python train.py --model="sound classifier" --win_length=512 --width=160 --weight_decay=0.4
Rows from block 3, named by matrix and row number. Rows with one number belong to one neuron. Each number is 50 + 10 x the weight over the matrix's rms, rounded and kept within 0 to 99. All counts start at 0.
# gate: MLP gate (model.blocks.3.mlp.gate.weight, 416x160), inputs 0-159
# fc1: MLP up (model.blocks.3.mlp.fc1.weight, 416x160), inputs 0-159
# fc2: MLP down (model.blocks.3.mlp.fc2.weight, 160x416, transposed), outputs 0-159
gate.90:33 63 50 46 41 50 69 42 60 41 68 60 54 47 47 49 41 45 51 31 53 51 36 52 49 47 41 45 49 42 68 55 50 60 74 35 60 43 30 50 54 50 33 50 62 40 55 46 52 36 53 60 35 48 49 48 43 58 44 35 57 64 49 61 39 59 44 40 72 37 17 50 49 51 38 62 36 57 59 74 50 43 38 59 58 39 47 40 46 38 51 39 48 63 53 60 56 56 37 50 54 55 48 52 45 51 48 60 49 38 55 53 57 55 48 55 44 38 61 33 40 45 50 41 54 43 61 33 50 49 41 52 49 49 50 43 60 32 54 61 50 58 51 74 22 57 53 50 65 52 45 67 59 64 38 57 38 44 47 49
fc1.90:57 34 44 57 64 60 21 55 39 59 38 40 30 60 49 51 54 54 38 57 46 50 50 54 48 51 56 53 56 65 41 55 53 41 39 75 34 45 64 54 47 46 62 63 40 53 49 49 49 58 51 54 59 44 38 49 67 52 54 73 51 43 46 39 55 45 52 55 36 56 79 60 41 57 59 44 59 38 55 41 58 61 52 43 35 54 61 56 49 55 46 66 56 32 32 47 45 40 67 47 46 41 49 53 46 38 59 61 55 59 56 51 40 49 48 46 77 60 47 62 62 53 63 52 58 61 26 67 55 50 41 48 53 50 53 52 31 75 51 49 64 48 45 33 68 41 49 53 43 52 67 31 46 46 57 43 72 53 48 63
fc2.90:42 70 61 73 59 55 65 61 44 41 61 61 42 49 54 61 42 61 59 54 47 61 63 36 50 28 62 45 64 40 66 44 52 59 40 57 51 38 52 67 36 45 56 52 53 67 49 62 63 56 38 73 56 51 62 40 71 31 42 56 52 50 48 39 57 42 54 45 50 50 50 46 39 49 49 65 56 37 63 56 52 50 63 51 40 41 56 38 38 67 58 59 49 61 41 54 55 55 47 40 57 55 61 43 57 47 65 52 51 63 48 40 74 40 49 60 52 56 44 46 53 60 48 45 47 50 30 60 52 55 46 52 60 43 58 41 58 53 57 47 45 75 55 46 35 50 52 43 73 53 58 35 47 58 59 56 50 64 55 63
gate.91:69 51 49 44 47 37 53 51 50 50 42 59 50 51 60 51 44 36 58 36 55 64 44 40 46 56 43 56 52 30 25 57 46 50 64 52 46 50 44 40 62 34 50 43 54 24 51 45 55 46 55 48 61 46 61 44 39 49 56 56 54 46 34 49 59 49 62 55 43 60 52 54 41 49 36 46 42 52 43 44 49 46 43 60 55 40 42 51 50 50 51 41 42 52 40 56 48 43 42 68 49 41 59 58 41 46 52 55 31 76 62 46 50 59 54 45 34 24 65 46 45 58 41 35 47 46 60 53 60 56 60 56 61 46 45 39 35 41 49 58 49 52 59 51 46 44 56 51 60 57 30 47 61 40 36 47 55 47 60 56
fc1.91:47 52 39 46 50 48 43 46 50 33 39 51 55 48 38 58 58 49 56 43 44 58 59 61 66 49 44 38 64 43 72 38 57 66 49 47 50 55 41 44 41 48 41 36 56 38 54 41 41 49 46 48 58 52 55 54 57 49 35 35 47 51 56 56 45 48 42 50 51 47 45 35 55 46 51 52 62 33 52 47 54 30 60 44 58 71 52 58 70 42 41 41 41 65 47 70 63 48 57 49 56 56 43 48 46 46 42 51 40 43 43 32 43 42 44 66 41 48 42 68 56 46 49 50 51 45 59 55 45 48 48 49 42 54 56 36 55 38 47 59 47 52 54 51 53 60 54 42 42 41 50 52 42 45 59 52 48 58 32 37
fc2.91:68 47 46 35 47 52 65 55 48 58 46 55 46 46 64 44 47 56 54 56 51 52 40 44 55 43 58 50 54 69 40 56 41 44 41 40 57 34 54 52 49 59 51 58 53 48 43 47 50 55 44 45 48 54 46 55 52 52 61 43 43 54 58 48 49 46 45 45 53 47 45 68 50 47 43 43 46 65 48 46 49 41 48 36 52 47 43 55 54 49 55 49 45 49 51 40 43 54 47 49 61 60 45 50 47 50 40 39 57 44 56 64 59 45 47 52 43 60 41 44 46 56 58 59 66 67 54 44 49 49 39 45 31 50 54 55 54 47 41 42 52 24 60 60 45 51 44 46 30 51 50 52 52 58 54 50 42 44 56 47
gate.92:49 36 48 49 48 40 47 36 60 50 54 53 56 41 36 41 40 49 53 48 51 54 36 47 53 45 47 63 38 50 59 52 45 54 59 55 49 45 27 61 52 38 16 38 47 52 39 53 58 38 25 27 57 56 52 56 49 52 45 58 52 48 57 54 47 41 52 48 46 60 53 39 50 37 44 46 43 63 59 45 49 47 52 51 55 61 65 47 45 43 47 50 51 35 56 46 45 44 48 63 41 27 39 46 48 53 52 58 37 55 64 45 41 40 53 62 41 49 61 39 37 43 26 47 43 39 50 51 50 68 62 56 55 42 41 55 41 50 50 34 52 48 58 59 56 44 55 48 55 61 44 51 53 39 53 50 41 48 54 47
fc1.92:31 52 37 57 40 46 45 59 53 52 49 54 50 58 44 50 39 47 60 60 37 50 58 50 55 52 52 45 53 46 35 42 49 43 56 52 32 33 55 48 47 38 51 57 61 51 56 47 48 51 56 51 54 74 54 58 61 57 43 68 44 60 45 34 52 45 55 47 57 33 67 45 38 46 56 44 45 41 64 49 50 54 61 66 52 38 63 46 45 45 50 51 56 58 46 46 46 50 57 51 53 32 49 43 45 58 56 48 47 46 46 46 42 24 54 46 38 46 53 53 51 53 51 45 43 43 28 58 49 51 52 51 48 49 56 43 50 54 41 51 39 58 55 45 53 46 40 45 57 41 49 30 36 55 52 35 53 56 43 61
fc2.92:59 65 38 43 44 56 55 60 27 47 43 51 46 52 49 52 41 46 61 49 41 42 53 50 51 51 54 56 55 42 33 59 60 52 45 51 41 47 31 50 58 50 35 56 69 41 57 50 54 62 47 52 63 56 59 50 50 34 45 51 59 63 39 47 39 54 47 51 52 53 59 56 49 46 50 42 42 60 50 71 58 47 45 36 55 56 52 66 40 50 60 50 42 52 33 49 47 56 34 50 54 56 47 47 46 41 54 46 73 57 31 54 50 39 58 57 45 54 38 51 50 54 60 58 63 56 41 51 50 53 51 48 36 49 51 42 48 46 49 50 47 39 64 41 50 61 46 59 44 61 49 35 51 40 48 53 43 55 58 50
gate.93:49 51 43 43 49 46 56 48 49 49 51 44 41 55 52 44 61 51 56 61 65 34 58 55 51 55 49 35 38 44 36 63 57 50 53 57 52 42 41 48 58 54 54 60 46 50 47 41 45 39 44 45 49 39 52 50 37 57 64 35 50 52 60 49 43 51 50 50 34 46 60 58 57 51 41 48 38 53 44 40 57 49 49 69 53 43 40 54 58 49 52 47 41 49 47 54 52 50 52 56 53 52 59 49 54 44 40 59 48 52 44 63 41 58 57 49 45 44 59 45 56 48 50 68 45 54 61 50 45 51 36 43 51 47 58 42 45 47 52 59 53 47 54 34 50 60 56 44 35 53 46 53 60 47 49 50 56 39 49 65
fc1.93:49 54 59 61 63 47 53 54 46 51 48 54 48 50 45 58 55 46 46 29 44 51 56 55 56 54 40 54 44 56 49 42 48 53 48 48 57 60 53 44 51 45 57 48 48 60 48 48 45 40 64 50 60 39 45 55 42 40 42 58 47 39 53 54 49 54 63 51 54 48 46 46 59 59 47 54 40 50 57 53 50 46 65 50 53 63 47 49 44 52 62 50 58 48 58 47 69 50 42 49 52 43 59 50 61 59 51 48 44 59 53 57 53 63 51 49 42 49 56 45 53 63 51 42 40 53 65 60 49 54 54 50 43 51 42 55 60 39 49 45 42 49 52 50 49 44 60 60 53 46 47 45 51 61 60 46 51 41 50 53
fc2.93:60 53 54 46 52 51 55 44 42 51 52 55 49 50 58 58 50 51 54 68 50 42 56 50 41 41 56 41 49 30 45 56 48 44 48 43 58 54 55 49 41 55 50 47 49 56 42 51 59 51 57 56 44 56 49 55 48 52 60 56 49 42 49 43 51 41 55 49 47 52 54 54 53 51 54 54 58 50 49 44 39 59 52 43 55 57 51 52 46 54 49 54 47 48 53 54 43 52 56 50 43 56 49 40 57 37 57 52 58 52 56 57 63 57 47 49 54 53 48 53 56 52 59 59 48 53 52 46 60 44 53 47 55 45 49 44 50 53 47 46 56 52 42 54 51 56 48 49 54 57 50 55 44 56 49 46 59 55 51 49
gate.94:66 52 59 58 53 38 60 41 68 49 60 60 52 39 54 68 59 69 39 50 52 36 47 62 48 52 68 39 44 38 53 44 55 52 49 50 35 41 48 46 43 48 51 60 65 50 48 41 52 48 32 61 59 44 54 39 40 62 48 50 49 50 55 58 54 32 45 39 21 56 41 54 53 45 42 50 47 44 51 43 54 51 65 43 50 42 46 55 52 68 58 46 52 61 58 54 43 43 62 43 51 67 52 40 49 59 54 76 44 54 45 43 57 44 56 45 54 41 49 58 59 59 44 62 58 44 35 44 62 56 44 48 53 47 51 16 67 55 56 63 53 53 43 61 47 51 49 54 44 53 53 44 39 30 76 46 67 45 65 38
fc1.94:33 42 33 42 53 60 58 59 48 58 45 58 59 74 49 38 43 45 71 47 39 49 53 55 64 52 45 58 66 56 47 54 54 56 56 51 62 58 47 74 56 39 42 36 36 51 55 50 53 48 51 36 61 52 48 57 54 50 52 32 48 71 45 39 31 55 51 62 73 37 65 45 49 63 66 55 47 46 32 41 48 51 30 44 68 46 48 31 55 41 49 63 51 42 59 50 46 53 56 56 42 38 57 58 61 49 38 40 44 56 44 60 35 61 48 65 68 57 61 47 38 52 59 31 41 63 46 51 39 51 44 54 37 65 49 65 38 52 49 38 54 39 56 33 37 51 37 40 48 49 44 58 49 55 41 67 27 67 34 52
fc2.94:50 66 54 65 61 66 59 66 59 59 50 47 55 66 65 59 45 75 63 51 51 58 47 75 56 54 66 51 62 51 57 47 70 56 57 51 56 51 42 53 45 60 53 60 61 62 57 71 68 56 51 66 62 42 45 57 54 50 62 57 67 50 53 46 60 48 51 53 46 57 60 53 62 59 49 62 66 61 58 61 54 59 56 58 49 39 56 45 52 50 65 55 54 48 43 59 59 55 68 55 67 70 56 49 52 39 69 72 52 58 43 54 57 61 54 46 60 53 47 64 57 59 55 56 46 55 47 58 60 64 50 65 56 60 47 41 54 61 69 49 63 64 53 46 40 55 66 59 71 71 54 48 59 53 67 48 56 52 49 47
gate.95:52 61 49 46 52 45 61 65 55 32 43 59 53 23 53 33 69 42 64 42 52 43 57 55 41 40 36 45 58 44 28 52 42 49 41 52 56 54 66 26 54 52 38 49 52 48 47 56 33 65 49 37 60 47 50 58 53 51 52 41 39 43 40 64 56 34 59 52 32 41 47 65 54 48 57 35 48 39 39 38 54 56 45 55 54 57 47 49 60 41 53 48 52 58 49 37 55 59 53 51 56 44 55 51 26 60 49 60 52 54 53 44 38 47 59 48 45 51 49 41 59 58 49 61 47 55 42 39 48 41 49 36 43 53 69 54 56 41 49 43 48 41 52 39 47 62 50 63 44 40 50 50 40 52 30 56 63 45 44 42
fc1.95:48 42 49 47 52 52 49 57 40 62 44 57 39 48 50 51 42 44 54 56 44 42 53 40 38 33 48 68 51 35 56 52 50 49 36 50 56 49 58 52 56 39 71 45 48 55 46 73 46 66 64 48 47 60 53 59 60 43 43 41 48 37 53 45 54 45 54 46 58 38 43 53 44 58 49 45 50 44 55 61 44 42 57 69 51 47 40 41 58 57 53 55 58 55 43 43 51 61 31 41 44 41 41 42 41 48 45 59 50 50 50 61 51 52 39 61 36 45 60 44 47 52 55 55 49 38 58 54 35 51 38 52 56 41 61 38 49 57 48 53 39 47 68 70 48 50 53 47 55 49 47 37 52 63 57 58 51 75 50 43
fc2.95:61 51 41 49 53 55 53 60 53 60 46 49 65 46 64 55 48 59 60 46 34 44 46 65 47 46 55 43 62 58 61 71 58 53 45 46 50 60 59 48 51 58 53 50 51 55 44 54 54 47 59 58 50 51 45 65 55 57 65 60 54 50 54 44 58 41 53 52 49 52 46 62 53 60 51 48 54 55 52 50 56 54 51 50 56 57 59 34 47 45 50 49 49 48 47 45 46 49 52 65 43 51 56 65 43 47 46 66 66 57 63 63 44 46 50 56 51 48 57 56 43 52 63 64 39 56 57 60 54 53 43 41 42 40 41 51 55 56 47 58 51 56 39 52 56 52 45 60 56 54 62 60 55 61 48 48 61 42 37 38
gate.96:35 36 49 44 50 53 45 53 57 67 47 42 54 56 63 43 49 48 54 57 50 46 50 57 64 67 34 33 46 53 55 60 46 46 53 46 52 45 42 37 51 47 40 44 43 46 56 28 42 44 51 64 42 34 58 59 52 62 60 42 46 56 49 44 34 69 49 43 42 45 33 51 49 50 52 50 50 46 36 40 55 48 49 43 49 58 47 39 63 51 53 39 50 51 44 59 54 35 56 54 48 38 46 62 38 41 40 60 43 48 47 67 51 44 31 48 41 55 56 63 43 50 43 41 49 53 55 55 41 52 50 62 49 57 46 66 37 54 34 49 43 39 47 36 59 52 48 61 29 56 51 63 53 44 52 61 59 33 33 55
fc1.96:69 64 39 43 46 66 57 68 32 53 42 37 48 38 56 45 54 51 68 44 37 34 44 72 46 55 42 51 46 58 38 39 58 56 53 42 35 69 63 39 46 36 48 70 55 69 47 42 34 54 64 45 58 46 48 56 45 48 53 59 56 55 53 34 56 42 57 50 52 47 53 64 53 47 61 36 40 38 61 57 52 78 44 45 64 47 59 56 37 56 54 64 68 46 50 46 64 47 51 59 54 59 67 45 42 51 39 44 48 65 48 38 55 49 48 54 53 56 61 55 51 67 59 53 62 48 40 60 44 53 53 46 31 61 41 59 47 47 34 63 62 52 46 46 44 58 60 48 55 58 68 43 34 60 56 52 59 53 50 49
fc2.96:46 57 52 37 49 54 53 51 45 38 35 52 47 30 37 49 62 56 45 44 43 44 50 50 39 45 42 41 49 55 39 49 44 52 33 51 46 58 62 56 49 44 53 31 40 56 44 50 43 50 32 33 47 33 48 53 48 39 41 40 57 41 49 57 51 39 33 53 51 48 45 40 56 48 53 55 50 40 53 60 50 46 46 36 48 64 43 66 69 50 47 42 49 45 56 46 51 40 40 41 58 52 53 44 51 47 50 41 38 40 38 28 42 49 48 47 46 46 29 45 61 45 42 48 59 51 46 49 38 53 59 40 43 60 50 35 55 36 55 42 38 42 45 37 35 53 59 52 45 51 35 44 46 41 45 41 39 32 48 59
gate.97:48 62 35 43 41 57 51 59 44 34 54 34 36 44 43 44 62 44 29 35 58 33 39 49 13 27 47 63 35 46 41 33 26 33 47 63 42 46 30 31 39 34 50 56 51 43 53 51 41 61 10 34 30 46 60 36 41 38 36 42 34 32 57 76 48 36 28 47 49 42 35 39 49 37 59 64 21 40 54 45 62 24 46 62 42 46 48 66 75 50 50 34 32 47 53 50 49 39 35 27 40 57 55 45 33 58 35 54 50 45 61 35 50 34 43 42 38 43 42 31 39 34 53 39 61 51 48 40 48 33 38 41 68 51 24 29 51 43 60 38 58 34 49 52 43 52 48 76 33 40 30 41 17 53 24 37 38 64 62 48
fc1.97:51 43 51 24 34 39 48 32 69 59 59 53 48 62 50 34 69 46 35 33 59 74 37 35 39 53 45 49 45 55 38 44 38 55 74 53 65 33 49 24 49 62 38 55 55 42 54 39 50 43 49 47 38 79 59 38 43 64 65 73 54 25 46 67 53 56 49 51 30 51 38 61 45 55 38 36 24 62 45 51 49 45 55 56 43 53 48 48 71 41 51 43 59 60 58 64 42 36 76 61 56 49 63 50 26 53 40 67 46 62 88 55 44 50 58 35 51 42 71 33 44 48 42 46 42 34 57 29 51 49 68 41 56 45 54 57 47 66 47 55 63 55 50 82 72 43 44 50 39 49 47 54 50 35 44 45 53 47 49 46
fc2.97:37 39 45 35 68 51 42 40 47 47 54 30 87 41 35 67 83 35 61 27 49 70 64 55 55 32 25 44 26 43 59 49 50 32 54 64 25 91 67 73 54 55 76 34 37 39 76 30 23 71 57 40 26 19 44 61 70 40 47 26 52 55 71 64 26 44 36 74 71 41 53 35 87 46 82 49 60 31 67 52 46 48 48 51 48 79 68 25 71 54 10 28 39 45 75 37 69 21 42 44 39 36 56 63 66 39 48 33 28 25 42 39 46 53 21 50 64 22 50 45 43 17 37 59 55 36 62 57 47 33 54 68 40 69 53 28 92 35 48 37 50 51 32 37 69 79 68 53 54 33 51 52 53 61 38 47 41 39 22 48
gate.98:34 49 46 54 65 32 51 39 46 59 52 54 54 49 47 29 43 51 67 42 57 33 57 43 50 46 43 55 43 25 73 46 40 55 52 45 66 41 37 59 61 44 56 45 53 54 59 62 49 48 52 25 49 56 48 42 59 49 61 33 56 55 59 60 63 65 64 42 49 56 36 55 62 44 52 47 44 54 51 44 34 47 40 53 59 46 22 39 54 36 50 56 50 55 43 63 53 60 27 65 54 49 34 56 63 59 49 50 35 41 54 61 46 63 51 62 47 50 59 46 45 45 38 55 31 32 53 39 45 56 36 50 46 49 52 49 55 38 56 25 45 51 56 53 55 63 58 48 62 54 65 47 58 50 50 67 47 67 49 43
fc1.98:26 53 41 54 63 59 64 47 53 70 68 48 50 70 49 50 26 51 56 39 77 68 54 54 63 45 51 43 45 57 74 54 49 50 53 58 57 43 37 68 48 47 65 49 35 53 43 44 52 58 40 40 47 51 63 43 65 37 57 48 56 66 47 44 46 61 39 57 67 45 53 34 57 63 58 63 49 46 59 51 47 36 43 64 55 56 47 51 46 48 52 48 39 43 43 62 61 31 41 53 38 38 44 59 67 57 51 61 43 42 40 55 62 46 32 57 57 57 55 52 43 33 46 57 47 55 48 43 46 45 54 63 59 34 41 46 54 40 60 35 44 54 40 45 54 45 41 58 60 57 66 46 43 57 55 40 36 50 34 58
fc2.98:38 40 53 32 38 51 40 42 44 57 44 54 50 34 41 49 67 35 49 43 53 43 50 49 37 51 26 50 43 46 46 46 32 43 60 52 50 75 62 34 56 52 54 50 50 40 59 45 25 49 40 43 36 45 64 49 45 50 45 53 39 36 40 60 46 33 48 60 48 42 45 37 64 50 52 46 43 40 40 50 47 37 63 48 41 58 47 63 74 53 35 41 46 59 54 45 50 41 33 37 63 45 49 40 41 50 34 24 29 42 53 35 48 58 39 63 60 43 60 41 56 42 37 43 49 37 48 49 46 39 54 46 50 63 45 37 58 46 49 48 52 44 38 50 61 54 54 42 48 45 28 44 37 42 35 46 44 46 52 48
gate.99:29 54 54 53 59 55 29 56 49 44 49 40 43 47 41 52 46 47 54 46 61 47 63 48 42 54 50 37 43 42 37 55 28 54 53 45 37 53 41 25 47 44 59 41 38 64 58 50 51 57 42 43 48 47 45 48 38 44 39 59 38 34 48 49 54 51 50 54 56 46 43 51 40 52 49 35 50 49 58 52 50 53 56 67 41 52 54 47 51 53 44 51 50 54 53 38 53 54 41 39 47 50 56 46 54 46 52 59 61 49 39 53 57 39 50 44 41 62 61 45 34 54 47 40 44 47 54 41 60 47 57 56 46 47 50 55 52 43 36 23 36 57 48 40 42 52 47 57 47 49 42 56 38 65 41 29 45 41 44 58
fc1.99:52 52 60 47 40 54 41 40 48 55 39 36 43 61 43 59 57 62 57 35 51 47 57 43 51 57 61 41 51 42 47 34 55 54 62 51 41 51 52 63 47 36 40 60 35 51 41 50 49 59 61 41 41 53 40 36 55 62 61 43 53 44 67 42 52 44 56 26 49 54 54 50 50 42 45 45 54 53 47 54 56 53 52 44 52 45 48 52 51 51 52 49 58 61 52 57 46 49 46 57 44 55 51 41 54 49 58 50 39 38 47 29 55 76 54 43 55 54 51 47 68 48 49 36 49 48 59 50 51 57 51 40 48 41 18 51 45 49 46 39 69 48 56 50 57 51 47 52 58 49 32 48 46 42 63 44 45 62 46 48
fc2.99:44 66 26 43 50 43 55 44 51 50 55 56 52 52 54 43 29 44 49 56 48 50 45 56 53 50 53 45 48 42 54 40 46 45 48 45 49 53 57 48 45 56 46 53 52 47 58 52 53 49 42 41 50 59 52 51 42 54 57 49 33 52 51 52 55 50 40 57 54 37 41 53 45 55 55 55 38 39 55 32 38 42 46 55 43 53 51 48 45 38 50 47 41 60 58 44 59 41 58 47 54 60 48 54 62 54 30 59 55 38 51 56 30 43 50 55 56 49 66 49 58 42 52 47 53 47 38 49 30 40 53 48 52 54 54 43 57 48 56 40 57 48 50 49 36 55 58 47 46 43 51 51 48 51 44 29 57 49 51 46
gate.100:19 39 43 51 45 35 61 46 61 43 63 37 46 67 28 23 48 56 40 52 49 44 50 30 40 54 59 46 36 58 70 66 50 45 46 47 48 37 34 52 36 48 53 45 34 50 46 33 39 31 25 50 56 60 58 59 53 52 47 49 45 44 49 37 32 40 36 54 37 45 29 48 47 50 46 48 47 52 57 39 50 38 48 52 49 49 36 49 50 41 49 43 33 52 49 52 41 42 66 37 40 38 47 55 56 46 31 45 47 48 54 47 40 26 55 56 31 40 56 43 39 37 46 43 45 57 37 48 39 51 37 47 62 38 54 43 65 68 57 60 48 36 42 47 48 36 29 61 28 41 35 43 53 44 54 37 48 48 50 51
fc1.100:41 37 52 52 67 38 58 60 50 52 62 57 49 53 56 39 66 44 49 50 47 49 47 43 67 50 52 46 58 33 41 53 59 37 49 49 43 60 46 82 55 54 54 21 34 41 54 59 50 39 57 54 43 40 57 61 58 66 48 22 56 62 43 51 37 71 45 58 51 39 38 46 57 56 49 59 65 38 42 50 37 38 48 36 61 72 43 40 64 57 48 49 37 55 79 53 64 51 54 48 31 34 65 76 64 35 64 52 58 45 35 60 47 45 42 46 43 45 50 67 60 42 52 57 48 44 51 52 43 41 47 54 49 37 67 42 53 45 56 66 41 47 40 39 46 58 50 62 34 47 51 71 75 52 43 55 44 54 39 56
fc2.100:45 63 60 65 58 44 56 52 57 69 72 49 46 61 57 26 56 70 42 63 63 61 51 42 47 62 81 50 55 52 56 40 68 70 54 52 50 34 22 69 65 44 59 58 49 53 37 43 64 36 58 50 47 53 37 33 51 27 53 50 65 44 50 47 34 79 52 45 48 64 50 51 47 59 59 53 48 70 47 58 61 59 44 63 55 44 51 51 36 58 53 53 38 42 45 49 52 58 47 70 31 50 52 51 65 57 64 53 61 52 58 47 57 57 54 34 46 55 37 45 58 51 54 42 44 50 38 46 46 64 47 58 47 42 43 44 63 60 57 34 54 46 49 37 34 38 32 44 45 60 50 31 51 55 75 52 47 47 66 64
gate.101:52 41 39 50 60 61 55 54 44 45 61 44 47 59 40 43 61 50 50 43 58 39 35 38 55 48 45 53 52 48 36 41 46 52 51 48 51 42 49 50 62 49 47 36 48 53 38 47 53 50 52 49 38 28 50 69 45 62 57 33 29 49 49 35 56 69 47 47 46 40 62 52 61 51 45 50 58 31 53 49 64 64 42 50 49 58 35 45 51 46 50 48 48 37 33 70 56 48 59 55 34 59 36 57 58 38 49 52 59 55 39 35 40 52 49 45 43 46 31 57 52 45 48 46 45 58 49 59 52 49 53 55 62 42 54 37 44 44 45 55 52 50 52 42 47 32 49 53 44 44 47 61 64 61 54 45 53 46 52 60
fc1.101:51 57 58 49 46 53 38 36 56 58 40 63 59 47 51 57 39 47 39 38 25 47 46 61 39 61 39 48 41 46 67 56 67 60 58 45 54 52 57 60 50 64 43 58 56 35 45 50 47 42 33 48 52 48 39 45 61 49 47 68 68 51 41 43 49 49 48 42 45 63 51 49 60 69 35 40 50 40 40 68 48 31 54 39 57 50 64 51 48 53 54 47 45 64 53 40 41 51 46 37 62 44 62 38 43 56 46 42 52 49 46 41 55 40 70 59 53 33 56 50 46 51 48 47 62 45 55 37 58 47 52 47 39 59 47 48 51 49 44 58 55 57 38 63 34 49 48 56 59 48 54 54 45 46 44 36 40 49 55 50
fc2.101:54 36 51 57 49 67 52 49 44 54 46 52 54 47 40 55 53 55 59 35 50 57 51 53 40 43 52 45 51 61 56 52 56 63 49 46 45 65 53 52 60 58 64 44 45 55 48 58 54 70 60 48 48 54 61 63 59 52 53 55 63 28 59 48 63 47 60 58 41 57 47 38 51 64 54 44 59 42 59 63 54 55 64 63 38 60 51 44 66 51 40 45 50 45 43 48 66 51 48 59 63 71 59 59 45 49 60 44 46 48 33 50 45 49 44 54 58 38 45 56 48 48 54 59 46 61 56 56 47 53 53 40 61 49 58 50 46 55 47 46 60 65 38 58 59 55 53 46 64 53 49 48 49 40 53 54 45 56 65 64
gate.102:48 53 54 24 37 56 51 37 38 45 33 64 67 54 35 50 53 45 63 51 59 59 56 52 44 38 46 43 49 28 39 61 64 41 42 41 28 56 67 47 59 57 31 46 49 42 60 30 35 57 53 37 60 33 55 66 53 47 45 55 49 58 50 54 46 21 46 37 36 48 54 54 54 42 44 44 51 56 32 49 39 43 45 56 56 56 55 42 39 48 33 47 63 58 63 40 40 55 38 54 52 42 50 60 35 40 48 43 59 45 51 54 53 54 44 58 54 37 47 58 54 42 57 55 66 43 42 28 43 38 49 40 35 28 63 36 48 49 43 50 55 27 57 59 51 62 54 57 37 48 53 43 36 52 50 43 29 46 51 30
fc1.102:55 58 55 37 45 56 39 31 42 52 56 49 39 63 54 50 40 50 54 48 67 63 49 40 51 36 51 45 38 55 52 46 48 53 60 41 41 33 61 44 42 59 41 58 42 40 50 57 44 55 44 47 58 52 56 32 46 42 40 53 61 56 44 50 55 43 47 49 61 52 60 54 53 56 44 40 46 54 42 73 54 34 66 63 58 39 44 50 30 35 43 55 58 49 64 60 58 62 42 41 48 58 50 39 45 45 52 53 46 50 72 43 45 47 64 40 62 43 54 58 61 54 51 40 56 62 58 35 49 48 62 46 56 48 44 30 65 50 43 59 57 46 63 77 52 45 40 57 55 59 56 33 40 48 56 47 53 49 48 38
fc2.102:51 58 46 48 59 64 57 65 53 41 43 47 51 44 60 39 40 58 58 63 46 52 38 47 49 52 58 52 59 69 35 60 58 53 36 58 51 46 33 58 48 48 47 43 56 51 56 60 59 54 38 49 54 45 45 40 68 50 55 45 58 52 49 43 48 55 37 50 51 58 53 58 42 56 53 49 62 43 49 62 59 50 49 38 59 46 52 57 43 56 58 56 61 55 48 41 42 49 53 53 58 55 52 48 50 43 51 52 68 49 34 47 54 42 59 65 46 60 38 54 50 56 68 56 59 75 41 59 46 57 42 51 40 54 55 62 45 43 47 37 49 51 57 44 42 58 53 54 52 64 46 53 45 70 49 54 41 56 57 64
gate.103:66 40 42 48 45 45 55 43 44 52 39 52 50 42 45 52 60 27 57 54 49 47 48 64 34 48 35 48 49 56 56 56 37 49 67 53 40 38 58 61 57 62 43 58 45 40 33 59 31 51 38 35 34 33 45 42 67 28 66 62 46 36 29 54 58 45 59 62 28 26 48 59 53 48 37 55 44 34 29 41 43 49 35 44 55 45 43 55 66 55 31 49 49 38 50 41 57 52 44 54 47 37 58 58 48 59 48 41 52 44 43 52 44 42 32 57 44 35 56 48 44 41 50 61 65 68 54 49 48 25 58 37 48 41 43 57 40 47 44 65 52 51 35 43 42 37 46 52 47 42 56 55 51 45 42 67 53 64 60 59
fc1.103:57 42 56 44 43 40 50 50 51 52 40 56 51 53 43 45 46 55 50 58 50 68 51 47 50 45 65 53 49 51 56 45 54 55 56 38 41 66 55 59 43 47 32 78 62 48 62 51 65 52 51 54 62 54 56 48 54 41 45 60 58 45 51 53 52 45 44 55 49 58 36 46 40 43 44 47 32 28 59 48 48 51 61 52 44 34 67 47 56 65 54 52 52 58 55 67 31 49 53 59 59 59 56 52 51 54 70 67 43 55 35 27 50 41 52 53 47 46 27 47 49 59 52 46 48 44 22 46 48 58 76 64 48 37 42 61 47 62 50 54 50 49 55 45 44 54 43 49 35 52 61 54 41 38 62 55 39 56 65 45
fc2.103:41 66 50 63 50 46 55 60 78 51 59 46 44 53 49 50 49 43 41 61 55 51 57 47 48 46 57 54 51 29 63 40 58 43 52 62 52 49 62 43 56 57 65 54 52 54 67 44 39 52 51 63 52 50 62 50 54 50 46 52 50 54 49 54 43 60 45 54 47 42 46 42 49 62 64 66 52 46 44 56 43 45 65 56 40 40 49 52 47 59 46 51 48 62 55 53 54 47 70 42 55 47 60 58 52 62 53 61 51 51 46 49 57 53 45 46 65 51 62 63 50 50 52 42 53 45 43 40 46 42 40 65 48 50 58 38 52 57 71 43 62 59 49 57 52 56 54 48 52 54 52 45 39 55 48 40 54 56 53 56